Weights of a small image classifier: depths [6, 6].
Rows from block 9 of a small image classifier, named by matrix and row number. Rows with one number belong to one channel. Each number is 500 + 40 x the weight over its row's rms, rounded and kept within 0 to 999. All counts start at 0. Numbers have three digits each.
After each channel's rows are labels from the 100 images, of 14848, where the channel reaches its highest value: "top examples" is what is common among them. Only what is clearly more common there than usual is listed. The data: retinal OCT scans (Kermany 2017). In brackets: how many of the 100, against the usual share in percent.
# convs1: 3x3 conv (model.blocks.9.convs.1.weight, 112x112x3x3, each kernel summed), inputs 0-111
# convs2: expand pointwise conv (model.blocks.9.convs.2.weight, 448x112x1x1, transposed), outputs 0-89

convs1.26:497520484530495492486467508457544478445498517458512481441462564388481442423442512507411571524480513514468516523487487391505430433490512488408495429529498527476459500495501553506447486498444505432542546509476478525517510515476496544473544499547487507474554400540469470433515496465466455457501498526505489434490498495400503463483458469534
convs2.26:532448481544504513410578493549536467484464526474477462486493435576505498483473506483420493569457474526572480463481511485532514469558478445510455442520483464455531524496547443540556485476498505568521430476523499453486555481524530428505569521509482554520446498489492497492
top examples: finding: normal (98 vs 51.6)

convs1.70:527457532463440487389493486523441423512483406549431552495462444489483518499473488495516475469495493466474523555483460468510499458505476500508506528467528528461564482460494466467536504519520474478444433509462502489490511534526421436457459493427547462531482496506522444449497481548517409484523462460515476478564538524478435362462493539552
convs2.70:541535497469456476478498460485471450468497472571470469418520469458494457516453430480482457444489449439419403479472522514520559556510577472468478458535466492466484438474441491512489481518505459496481458559515462488482476487410487512506512488534455416501480427500430512471
top examples: finding: diabetic macular edema (92 vs 11.7)

convs1.85:472440486459540500527460455490496527543574578469478497572513455548487540523534510461597473530486474566471484511458493490464528543477442481560481475505467488549496573441453496496467568493517424576485438469456504493571531454514491471593482493472481487481485504503521490461540473450465550468498577579479502523556506504527490587559460467547
convs2.85:426571478511419553523604476485463421551470483428464581525463513549567546497572526505551480489581526491534548531520562446530543492550561595514614554453535520506503501553462527535502481501494480568446470535464569439481484379531493464515472502443546520471506541465480530493
top examples: finding: choroidal neovascularization (96 vs 29.3)

convs1.97:487537530502549531571443527485511502446489492489490495518447615531459503491493387477499592519510486534472518457496498489543520473485490492485523457502497501497514533506459606538525479511509499452471589556476520618478436466509518569525542491605487534474613473472524510477455496518484559532494516520541531474539515491495555509475562496511
convs2.97:488483486537462462390526582476463491516514462470489502543505551462510516451598551484509587573507494546563541605560531479499497445538491515489462500531542567554499550563536478588487455479570539511516488512502499480555474482519448517498548507544498485500501504517487527466
top examples: finding: drusen (30 vs 7.4)

convs1.6:543514547522502462486493528494552473401500523440469493501549547485518538427465537516515521538474557510440522520512500482472512428501510451449475469562482471467531520538574508532536531519486491497452615433527454488476456556509549467506570430456468500525522517420506420488534472464480470526467502462570520565466445431485413474515471467484
convs2.6:509510424487461473553486446526457501469524542482476477535516485435502525503584506559469534513485408492505515537531468535504497498465537429567504484504551519532451558552473480469548558424555502461494541542578487497512448537513558417524495524442492563533506578456533466458
top examples: finding: normal (87 vs 51.6)

convs1.13:534461504526470393536493468501530506484522491453477419504446453595493547523561483461501516582499449521509466490476458483493489520498446516581504520530483458511467505421513407452502564515430521556501505402485452432510443426465494483571470508441496492499452491528496495497536471510530539495462474518447461557507559501557455553524506467485
convs2.13:497576439530484598565488553494510442591490442563462577456481445501470419484481551547554517554423486507472476525510456467451515469568513516543513503433509475508559481568500471483499521443543473523541540599585462515453495468497547497467536504462522508498546474481537533563
top examples: finding: choroidal neovascularization (100 vs 29.3)

convs1.104:482456440427516447531463462517453477451504482454454530505494438524548546518533509512525485518501464508449460436492511525459544440446409459571440467458476500534550553433444463522489531527467435505532464460473551525519548454433528509557500489422434496511466518497514449463566471467453511508528562559582525477521471540498452456528511456512
convs2.104:575488501554508540524506489434486493452487446495513496540502484524546495513548600528647560518487506529472488491526607474550494475557479490568503429516434570488451490516479499409543466533535464521468474468546493582610495404554547512455511539437486523569467515536495503534
top examples: finding: choroidal neovascularization (97 vs 29.3)

convs1.86:585494501562508481539524575467472524457504469432475459480485516447463426478469466495457504490526462530571431489435448388489433509462471488444534437490471501464439548475450477533533505486442535417506542462504541509521498406470573484500523495517487551532533433503530485465566522478496553557467510509499477538488535501435517518517447486462
convs2.86:525465482543523479429521598476563486493467514418542490525539513441527481425462485458469509550509499556536522507485463483480520477525552505502478472569451493472504519508537496421504524483436454550523456469483449502493585555472528529567505505528537545502450540522522479438
top examples: finding: drusen (65 vs 7.4)

convs1.31:476414482491510422445571450522506521501506513484453479477523429489531514496526461442491446510482491443512471422551462535450533502513487510535494503543368405528529499504473490500523483480444530503540505452518476499497436446487418512464536545475448515498515512433454510539613521528481493531501490516443449435445452435522468503528524451501
convs2.31:537573515536476496543485474512495489541541537494485511532477483480577510568488522521525525498487500506491491487476514501531424515492490664510535583460470494473496454530504526503473477525521481457510494445483567577480540524482546513433474476519441502506560471447529558548
top examples: finding: diabetic macular edema (47 vs 11.7)

convs1.28:554483550543543521490485492496569550507508537496504515518546541523512478423515548556452527516508514566432501579512510412487487423517490453461477494568540549541521531533557536515495518535475532495502599509459541485519489550530470475521564484450498543486456468529480414464531550504487401448475557542506460556514462495467426421542496523519
convs2.28:500518539542509488523542509541407526475505527505495584502466506473473537482541526475465461486527459555455418569476468583546478475471505489533505517612614526511449508541531495526525582418519493459508465512512477503527468559535517454556472457518481485505487576496517513579
top examples: finding: choroidal neovascularization (79 vs 29.3)

convs1.50:521412508562433488472569476482536486513458400508428518461487521497511456502488489470497513426422498452508460519481485501491525443532466471537472486414452491464516463478544472528520451466503451437549443469503516523497511451458479449414438511469436534469420489488506467492547528484418450497455499467472518532488506499510510426498496475385
convs2.50:455504511496537437488557536505503535482513537442493513489512531499478490453503469491459536545454568479563549449501470520424515502482472461437495510508550474502441493460529391559512553537583481519544485561509515510534517517573492483591575496514485506484488519511447515460
top examples: finding: diabetic macular edema (32 vs 11.7)

convs1.40:525516485486497543499484558427473487438481464454533553468518496476507538490440529546498507483473521528442436577441506462430533469509513442442459439513486544492575502537488523512567542575460468438476511471514499523501581487496513473462531454458446459568529482489545478525479440414419431452507535490587460541510540526512444447504517507504
convs2.40:551453492490520454566479512491467460489484505411510446537547492471378449484505527507557561558448502481527440539532493558520512522509470414539495478556488461551475507405503418539472531483589510551510474500462499551485497539563554502519520563522470503470461527560540431526
top examples: finding: normal (78 vs 51.6)

convs1.42:451499490463532519500476475520460542486556534490508506535509474542497504548597469475553488569514451546440480516550528514481557490447431483551476492503459499577512579415442497478470510527539416570530471472455547507547519426515471490574508473493451486514474542473544473484505475477483488477462607608512519495537485503553516534572539472490
convs2.42:485555432520540537463549464505526500505506492443525590494530556569534436479464534566629605574563510532495550479509466495539538489537535441530541533472413444436488547474466492478456475454467458461493444528534498453571513423504501497429506491489445544564459561478488522419
top examples: finding: choroidal neovascularization (99 vs 29.3)

convs1.57:416497437447509435499491518469490512543498528454477449535429491475488452441483451451541493553527472499549454436450416506543496506522435441487527472522444455488515462422454502467516469479492565449528501489483489484473531444481520553439455560522470473540551437508438544505482479407485554484524425414452460502480523498462507497465482547479
convs2.57:507555508487461543548508513542536497401535469545461475518551525451537521555428462485491553495456530542508508520434486401506413479541434581518520528465489495453383510527459435442469497560475530462531570469447533516463504466498503511469533484499515469469565496463445468507
top examples: finding: diabetic macular edema (84 vs 11.7)

convs1.62:512488535542512483507499508475579486492478449490488519464504562407526475448421482508409568524510560472498509525500499397539468435531516466425501515519421502495505512519538525499526487561439543398579558499486503514500476544501449556460524529507445518549522442482473463544554513470507443460541491528505460441454446498435467443500518513508
convs2.62:533455468462533494463518507518499473510565556436487494495606514541545479502435534469461580488523496502476484470436394518559502514455520473536461587536527497480467454485541453459440542476539507536530556523548461449512492507547563453520557582593577480452512472494553498492
top examples: finding: normal (99 vs 51.6)

convs1.34:528495518459462517548559538486475479486467520499533527463542468470466530519439477526458484478480520494530450451503466434424419494471556472452511457529505433508518489502482484530537533510455514439543495494583528504554510467553520463474528473420446570572556482464552461469543518458461397544452527526530588546488540521487425453534437479485
convs2.34:470464572525445422456484513518511530470519509455511493462524555510494500527549466475487563518464430423496509501477456509474437552552502539477502555543502487513439571502487539544526453489529450597515511546557509529539496532496536524525486458552564502530461528586522497518
top examples: finding: normal (94 vs 51.6)

convs1.98:437439529464551465452538461543494493443485507484430507490509436519526486511505448484492465523510462476546498481566494531445581482489456500551536489542467422477580509436445494528470452502469473464474499447492489482502529476499458495454561523422478520496444486438450449527539522544521442549511536509550471469487424416527405465498502406534
convs2.98:425553522542528501475515484500506474483496460532495498439568538506525496550477562503561509486461510423432458493475490491501441518483508569444521617534521570447521471516483541529520506563497514530482463449522606601557473498506471549500431488517497458501527536515504518485
top examples: finding: diabetic macular edema (59 vs 11.7)

convs1.7:472546483504512432494564492515475497496485468464439546468500476489526453465578473480499489502475473444489524459564535528496486402507426470543428428567485492462510480433471519541394521489453514527481502478531528573444456490442514548511526573504464489479523498470494504424560427483488483495534559457521477425454524465521514405460457496507
convs2.7:512544510529569471497484487560467487451543504463539553532565535504478466478520564553494487548500539495447477525516446575520475507485469526458540465440472610490528444527472529479501502516502493482456438508531470501539511524494452472482533439566530428445501516485543429574
top examples: finding: choroidal neovascularization (95 vs 29.3)

convs1.29:480515478479501403534534512506376477451501484423454468519451383506519537528554471508498450505501414471519496457505489518498491506498435536550546535527516504529507538435464439549538502480463503534512433395460510449541513436441535436566522553470507469583471469512484518478473500543511505503501521541551502524488535499522484548531469459530
convs2.29:531428521496504556518531454470451495520514490487527554432484469384533466515458517597571518462571482480511406502415530489553493480508514517438576489490456523492583453462461494487464520486502535537456529533551486455553486388505480426495546513481518456472530577498530465488
top examples: finding: choroidal neovascularization (100 vs 29.3)

convs1.67:453472485490505550489546483505449512490492442468447485462504423471477475462573506542529438455513469452523453500534493479408497489533495484523541460500471484458409489516508461528451494528520485489484420433568547484483450497499531433477533520441451493548428468482427423487499486571497371518491553479546480532523488466487462451485461438468
convs2.67:532519526503493537454451570499516504486558466494487494462539541424514591487449506508513470451470453419477498542504471594530521536450505461506470522514448520506544543513457520469544528615516475504544508515476519535536542478435464507537410504560542481598426506453496416508
top examples: finding: choroidal neovascularization (94 vs 29.3)

convs1.73:575577526511478551502452546491565484452484503485538531510565574433512527459509532520494554533505582504464503527524522463469478440505549466476455477531493487483548509610574516494549557556509548501440606509533475473479522580529519520494563460508436477560514468484517458517475483446482452474508480479570482564451504460495443479508495502454
convs2.73:541512447516508530560547490539459514451525548514433477589529465487468403491470494458496460516482497501512499518470476566491463436500454458517549490558512491524478502491558424471519586466596456553508458514456461529449526506554493414510553550473561543500498495464641482565
top examples: finding: normal (96 vs 51.6)

convs1.72:546540494503474523549432456472587450487511510518545525563488607477479522441517471527531578532468491471501510516508462437468477459545513390448482455491470512458501457534529512514480495561528479467468572531494523498468534542470499539502511439494480503466555422480481473579478500436465475417463455400506482564512511492498442491485573486507
convs2.72:519487448399512491547458536512437516449542572467519492573404448482470551566513490524506520501526508579539542544482487510433561499471501531569478481561532487530474553532554433537510470452499519478467527495472443460491530494519487421533595564540522516509451493504553488498
top examples: finding: normal (99 vs 51.6)

convs1.94:519523482563520470590547528465525472458473492447513462458422581432470452444435522492431568528505467522520510538468481413497443481495498490429502476532443511504441500503489491499477470539413517422525564485500486495505466467461589533508548522537478548550541415521455496464542491485527513509486471505559475536489504509403500514512438471476
convs2.94:496506508507554506487529493473499494514514535476506489520481517461554565466458540501510528563484551553575548492481445517549478473524516485505420473556552466512526554566536471485522486474591475589534481469485507411443502495584548483516461503496606570492459551463527482513
top examples: finding: normal (98 vs 51.6)

convs1.12:552439460468541492558456479508462486499498493413444478474491387536574596500494567525564417456485477489484458558461513561515515536447525516553519480465483544509518525453496491527463554544470463533453454474459522460529453487482495399530459512429485487450462527542494483471520565502486491543459471553456482521529498492503495557527469486571
convs2.12:531516486546466461503513509462516536594464496509513532481512441535539498451547509429501554630519491472509553494522499520491478536517503479470573430509460556516539513458449421451429534438476480438504496577556532512423531400434483495461468524541476552538481463480495554518
top examples: finding: choroidal neovascularization (96 vs 29.3)

convs1.111:446484479528517476565489446535509464482469422504557474487449509504532456492461492511447543539520487481501531512518489439542472471538478458442550481459469529462467525471532458471452434500442531373547556455493505465502483534458476587437466549502476494453505409542398547510486511490500461502498421534451516470506459535415519435495516519500
convs2.111:476482470460509482492524483515532477509473501463553469472507430542477501470471437460401464466519527518557532446532503492557561549490495503493443474529537511435519567483557407505446456502493476575581479460484519552481515547566532425444564537478540470448491460488498503469
top examples: finding: normal (98 vs 51.6)

convs1.27:489506513448595594503507485498527507469517507469476512478567463494564529508521557466503448445484562510466490506585652551484533473448585466505455489484470456460542480564522563514503544459528457497473485532520508540503435541598466490477522514527473493460438515487497463489513495482490470471529480472514455547428433432498542495500481481486
convs2.27:434521526546478533537522458567462495531620515503490543455429528493514469472471481489496534527509456455496465603505475514473510469464466457525529535485554501566474442505507521580527513514545493433466536515510506551539441515445465500478469490521535434538489530482541539525
top examples: finding: diabetic macular edema (89 vs 11.7)