A small image classifier, trained from scratch.
Model: 2.22M parameters, arch resnet_bottleneck, norm batchnorm, depths [6, 6].
Training: nadamw at rate 0.0023, 16800 steps, batches of 256, held-out accuracy 92%.
Data: trained on retinal OCT scans (Kermany 2017), 98430 training examples, 43.7 epochs.
Rows from block 3, named by matrix and row number. Each number is 128 + 24 x the weight over its row's rms, rounded and kept within 0 to 255. All counts start at 0. Numbers have three digits each. After the name is the row's rms in percent of the matrix's.
# convs1: 3x3 conv (model.blocks.3.convs.1.weight, 64x64x3x3), inputs 50-59, a 3x3 kernel for each
convs1.0 094:179084085099145108100101144124115145116137158114139125099141139136071134084169138121093130166090122111135177116124128133120153104110144129127124175130125151110080138093076151084093116128122126077141131129146111142117085125148051165154178112093119134146161150149158119157
convs1.1 102:135148131129146099135127082149147139147130174139152147118142072168143093122149164104136154133151193141172125091150128113146138115145169126122108137148160083111123160130115156139149137130121150133158147110151132115132101085134105150123130137142132135136121089124115112170
convs1.2 105:084146131127150147137129148118120121057115126105102117145134110115127117119125131116124108115111100154109118167124149148135159100101104119104120097112135099103128119111121128129087082105104090120069113127152101105138082132151082140141124088112140107143110119092075095112
convs1.3 108:119110115180092133093134100138118108174086116147113136115114137096140176203121064130092131077142117101139110139137132138084152137134132153128117089118111100131155105109126134119110131135127127142120136139127154095155127117132137056118117160108110129139151084124098151095
convs1.4 103:102098108094120166171137158147104158129106113149120203127160132168145086133138160050090127124110142138131110122131120091120162135107168093149148134115173136105129141088101123113156089080119166122115172126135095145113116135117144138127106136116139092100133138102139136122
convs1.5 101:106123145100135144153133100107166114085161077134140153152137135140137153137131126123083131169101149152098167091114108111108130143111109120135120129086120136116131135110113115109097128126151130166154108127096123144117157132143093113144099094104105093190133117148186135111
convs1.6 099:117155106151149177151175182119145141106157118125137102147128133082138117123112100165158152152149172127136123162143118116164152142204209127133130129110129108119092117116104134142183152142139082099114061140104113092099099146096117103146142093087135091125138159127157098131
convs1.7 094:109154139102119125131139128117131139126104121149155128123093181131129109105117099137132168140130111136148156100139155096082144117119128159151145118091127130126105131117122090154128091106143166120124143164122089154146140113154167087119139160087172160150153104108094096148
convs1.8 094:081135139127094165121132146131139164125117126150127098135127118096158137172136104084130156076131134107137146039155151088074182097132169139153132136112132125111138132130133096142079167109131121153123133146130160090162146133149145093167116133103123061147128112174135120117
convs1.9 097:104106129104087101111155084105158119170091134066117173110144156109141096161117152080084103144139167126156140133087056141095113154149130111099112153122133098131137101078095111122094121118116174153113150107102120125128120115151120123102169137087155169119106127107135143118
convs1.10 099:098115147102113120151155098113158112137108116133135149163125083050111212099132139097126066149130140114161122162136134095097165111148098099136144181129064114157134141109103117101146134144141141051138088144163121144148085126131122143122161132123130131136136105162135148112
convs1.11 096:146142135146113106079112155149088058162109109182155131169130135115133124097119113127157166099155124109091122103068073132125087134121074145092120150163101119162153142137111126146140116129103117131139120131126141142097124139124143144103147141131139138128124125168119156158
convs1.12 110:119141117132106119109126102129151158098144148121166159095161172096146150091109176136179145096133108050159141109140154110112188137102120164179157144146147124110122162140086154143098104082111165121133147095111133093104107132091140114132134118136117113112144139154133108119
convs1.13 106:105143115160141118131114137132136105087102135108093071120127120093137140119154223136172135141174136102102122123086061165113092118181155113133095105122145119122130140151155139136149154128140136124164136127095149107154138142169112112134109117080083139085128165095130150177
convs1.14 086:092130160080091159111117089149160152133167139129130131155177138190112131122104137120063147175120110104069065149115083117115093132121125124109109162124139130130146111125139150122143112108097157162138126128146140083071121172120131113117142159160124141170097123165104112139
convs1.15 107:125124096130133145091165166149158143137147141177156152179153135111120136091145134093117116115135123120111131126134155136184167109156158125122121124126110107094120141106118089096140108121155123142134085095122120121106151165139160130112112131100115093094113119128104119141
convs1.16 103:142112114139147103152159168098107125120148141148133147109112142127119086083093143126152126096115083089135111136172115092095112101118095129112130108092156089118118149143175160123094054086108120113098132147109118112164122111154098097125128129152149122108125150123104150162
convs1.17 099:150153084121127141110101119166131124124141114107128101071124113165123080097131174078119117141156111120155134124100143127110167120114142092111138135129129129165118130137078138139078091128122152139027103152136139169154107128128124115154157139135112094104121094135056095124
convs1.18 099:074121113128103170087137167108121147161138104125131086145116118098175135188110124134155132102133151167124152129135151102116136127117118154163145125133114140136113154126127103140125095108154143115094133129129136096119124142127157115151108133100096132148092135182115118154
convs1.19 097:172158114107164109127139146097072094134059108147090098130142131143117106153130154092116114151151119100110148114124118159108142128131147123100104149144142078127126075110089115149104111137113138146110136107155152116149153105163147122122147113113115150129129097107191135145
convs1.20 095:129110151083107096124096160160146180151177100102083124085120151129161140130138136143104107151133110121184132098103129090096114143078137111122094114139150141142149177116122124147086159165153154128169144090144114103099112148125082128173127135168169084172134107135151093117
convs1.21 094:080132114090112147148125141139157162138149173122122117112150100143148128076125129129172154138146122114118142116090110086086140093126153108130137147143131112156145113128036154157093152144127113121117099136145139136132102167168088106157134091114120078075107079118114095142
convs1.22 104:086118098125148096112167203169174138112104126132136139144137122077153161118123113138093121138109080117160191159137129108141112131160123130102142175110141120102094163143148159123151067143127119090108140144132148151143099157130117132129119119115140106112166129092086134097
convs1.23 096:113094127159090121156111160144107128163126179093117124099122132120137142164109129127127115154140112160096133062136129118130102121161107123125091098111131133128116123082109141114131146122148092091121149089147161089137130123143111127129111137106146126145129099097157121153
convs1.24 096:126136137160086132134152148142116153117118184121159151132096137096122155121132188105117159103143114075148158108130140099105127134124135088081084148120103118132072088112147111182118122148114095166099102116171125106139150113094129126089130108080130134117134107156098146141
convs1.25 097:149081112114112121086102134136146173174084130108144159152132136156111084108045138089177139157123137126104158186142149152161139146121125084128126174149123152150137065082095109142147152161135125142128111143190132135171142090139093119147116123094132094128150102120082119128
convs1.26 107:094067102105147088073109125134190150117102083140082057123141124098165176150137096108110124117136151118075106136116126149137129110161113144132100131138109103128171120111113166105126106137096117128130123128132117122114149158131114121118154112182090093156141164184079147152
convs1.27 099:096110154102149135165156138140151143116087131082115116153154113167080060110085132151143156155142165116110135152156160164076150137123124131112145133151129127113113120132157146160123162090158122154171126094134126098144149092129099166117136104118120148145113109104150090124
convs1.28 098:091076125138105170090102136166139181115149132101087091131123082201133096155133133169095065164119112085116123116139139121115093095100126148142168137128134162147145133135194117071111141146132109143135108114138091076133099139126091133138112134119158151169162114124152147143
convs1.29 102:152122098145149135121090148138119077138110124202176146155151144116122160062114163154146124160119198144076177125139134150146145089167197121116121139101146118123131149128145172150145126159137090106099118091124079130157101077105126155110100140111171131079150119141108139173
convs1.30 100:084100118116132136126137112097073130137160148096064124128098126133119124155152123104154153087105070142144155092113129118132131118066048130143176120087139154128149102166167108115113128140041129116135126131125148165148127117109159130116104155161145132127158150156119117065
convs1.31 096:105154156105127163094141110093138112134101111104110097095120126147159124128113118149131132136105128081131123063128160188157077210116073120152126146097112151124124152123181115135096117121111128082126143107100147133121147109128147132130109160142128154110137129133159102108
convs1.32 106:122116149096125148140107099137095104104144091141089132103118173150106175109113143098100164154124146087100110114124108116132100102104137132101143099165135112110104094146152113076162103097128135146132122121169130107135146154112116166106171142110132174126126117125146081126
convs1.33 096:103108131123123136102126129187102118139102150138154132142164153142115142145073134053079129098167129089126132116130146101092143129116152140157176141170128129149112138093095102118120125082143172131137137142171131091141166158141120143148129140146152111156116117160130116119
convs1.34 105:153161127116101117152141107167131175190165135144144141123119143145113099134081085139154097094126126142149186113132124145097107149163116108142106115129130141139139081102110100155123175129167122142135133146182127113107135109132135125118085096162129120092123120085138140094
convs1.35 107:121138131121085158089085091144078089140173097138137088136170136141136116104126153102168155113143141107078127085148130112158168091149130150145133133126137102073137103117094142159104101124108137178142130166082119126095129147144106071092135173158142124140121140155118110086
convs1.36 103:080113155147142050105141089047102149051107160101132136129115163115155148173136123115093077124119089163157134105138132159068115135071102145126103139083147147132130126095126118102122140156078091118132142159099176175143107133144117117126139144156157121155183102094136103107
convs1.37 097:134073147102123156124084105126089138159119126120149098151153117132148139174102141129166131121081121126103109156110157089177178114103114129137121137117129137107118115140115135091125118088148142107126143124148139110164135106112096159096119151100157111191144158147133118150
convs1.38 090:111098150148093121131149108151112143128094138129143144102136148135146154135101115094090140150182123147145107126128128131128104137103113139133129132153151115146107116126136133098128115078113107123154136143167106117102125141125134103146099110137113140128123100118102127138
convs1.39 101:100135128132109080120138111181149111113138123089119095132174172120181148083089134180175138135132117128136107134174144149091071117108124115098091122110118110140138102133165105138120169070095109130139190167126136126105130123119108128121097114117122114133130131110146110142
convs1.40 095:122102113105119141121108126146109147101087122129140163089120100130123086107076114133118107106107106137174107148145140110105127127102137083140129131115138140138135135134087113135127117097124121081080120130165097099129134109139151128152147120152115088137162145096098117145
convs1.41 098:121097109091128105142130166128101122097111179113130110173122132141115146106134080127138108093109074155167125145148168147174112146140146110131117088113087095140143108140144159116107075131121131143130105139128119128136113140143149103104143099131139133132092104110099109145
convs1.42 095:150101105096167149132209154166142123121137142136126143110154094136148123112111114117119126116110097132147108149118110072138206067147159125104146113094118098119137145145074144138128146124140116110100141156108110156126120151128144126118153123108143119106097086146087133131
convs1.43 099:095143132124118131066108099146147122105133149133139131138099102124166184148148119107125113096149159142082138144159116138155117107129107117175141114113095137144128137116090096099124089119115125134128127153115134102123119104112169103078130139155175151163181131134101101164
convs1.44 104:125087125100089100157086120118152107136123140084077068136130152126137150072100187115125139120136139132101154101125121074132156090129141125119113115131127129130128148142114156125142176122126131149107144114134136115170097152163087104104149108119166120158136104153119140091
convs1.45 102:120090134090113140139109086093083116112159152063119180090115155128131094135135144147143174120117168139135125128146129136082136128100113123110128087128116132102103160139114133137122106108096136141119145110118152154134106128110175151119136145117153105107138059125135095117
convs1.46 100:085145112137127119135127139140186149127111090112129134128127132140152155112188060158114123148130136154171119141143104123135107101156130123167130139092126149088115147086074174122131163151106148147122105187086108128102108165135102118143128081131168081131168106107152121132
convs1.47 108:108171150119102116087138104106125100120168141141163169099108091111158132177152119122142113147130139125118111144130123081129154149140142128139080148103117154109119149121143111097126102122123134117126131159078075095100132135091132118108100137122106152157105126123113171152
convs1.48 108:072156147145134103139124143105123133127135151132167152107135113147188131153159101103100122131107088135141077115118129112175098171093114112107139111137152131128132095093148092137148127111125119140135127163076130163118153146108155108142081142114123144130124137145144109145
convs1.49 105:120106077135122116126113151086129122107141161128146118099104090101138100112127124119130138050111125121172174100139110088112084117141108094129125120136118078088101162154157150137111103101109133137121093123142163145137123119151112136144128106116143159135134150148137152096
convs1.50 106:091138122131142140100111095135128098095123091104120161087092118140170126145155114157113120170101128130154092154152134105115095141141133123135107157112127125110125159097125181128105146099111121144119156120147092171150111178138091144149111130137143141143122135129140117126
convs1.51 098:078161120121109119173160141102135158077121130077126119116128110104153122090101104127148141157095142148152159089111122100125078112088114122083141101086144110118140169117103153135145121120129110140126129108099096091101111150142107083149095091133075066117086128134113098140
convs1.52 100:120082108116090106148149057119133166104136126109128125103107145126139121104084151107094112128096122133128096072147110152094135147056090109125107126117117128099128195108096107100132101104117100104109094090121163062085123156190136092120142142076151128109171133129151127144
convs1.53 096:143063140128135185137139124104117108095138082134133099141112106143088136117154110114138169102123139135118132140081134149129127123136133117146150104130086112092130138127148131081133156128055160189139108136143166139149164149123086135072118090127138121138125133174140139114
convs1.54 100:114096106107081137129103091103129133109105115134118117128128157150128112123139176123155146120135181043085183133143076141112132135103128127099113103120124135130158128133084155150112142110123150138145151139137171101102130142153140097111192101096149148095154102126175105152
convs1.55 093:124144131146124118124141094124114126094141075114137125121193142133116111155096131079101072142154078142120084166123110127097148130084120107104104094134089109131120085099114075137134161143169115115115125116099127128128143098115167130104114133139091156187073094103115141158
convs1.56 101:123087075112127142085124103086073111107127126127099148140154167159100096138123071159164157129141102141084138157136123148114089111100117157152140135155134130101148112095147155128134145128118124120112156117132161126112178143135060114090112145158137133119127135142122147151
convs1.57 103:154136142162157146111149149143103110128174101129123139128171136129109138082115143158106082153137123129112135131137143152124134140091120144112108122108126150128127172141155117150125082112124117128157140160127163154114103113097125129111090144125163155132158124103078142115
convs1.58 099:083130130148104137120132156133122128144092117133131181131082164170163093145082152111130130165136113157101113112130138116135127132141153098112153115078131122110143139136060171131112152101117135123076159114125128125123122125161147097153115144091124109139100142152102163143
convs1.59 095:120174102084142125093109105133134129160141134146138161179088118146141133076141076156119119142134120080114137169132155120096146090095088154135114128111154161126161104103128135147144086122104096139115144137107089153102125154108110098121153125123102129120141132096092139115
convs1.60 103:139096091111149125153131141129164151106139107136110132126130108117141127081156094198161108143118105109129128119153123090148122126186150114136147153128136112090137157122092195098075127134085147113107102165129102120128107142109041127154142062173139082154145103130141112090
convs1.61 096:114089147173079154143149141132139144127135120156163159112141091074118149134086088066128141143143121161177086106124138165110127102092094112107115128153120143131093117116167087141178130129115121107183125139166145130101171109112173134118103140108142116088140095163111110152
convs1.62 103:118135129125114144134150114103153145096134114105168110141121140099138151142112137110129118092076112115127158163130105090139082113091085117143115136133150123095144063094184093113139127121126121108155164138125123188145152114096127113116155129126194125145153131133122057124
convs1.63 096:131106128107111152158113128103096095144103110077130122114134169150139087096131129080093101131100099139131099127141138179135158146148137129147139142149166133155186067108136137121150153131122110104136100131145111122146144126142103119123110127103144151129153118125147135110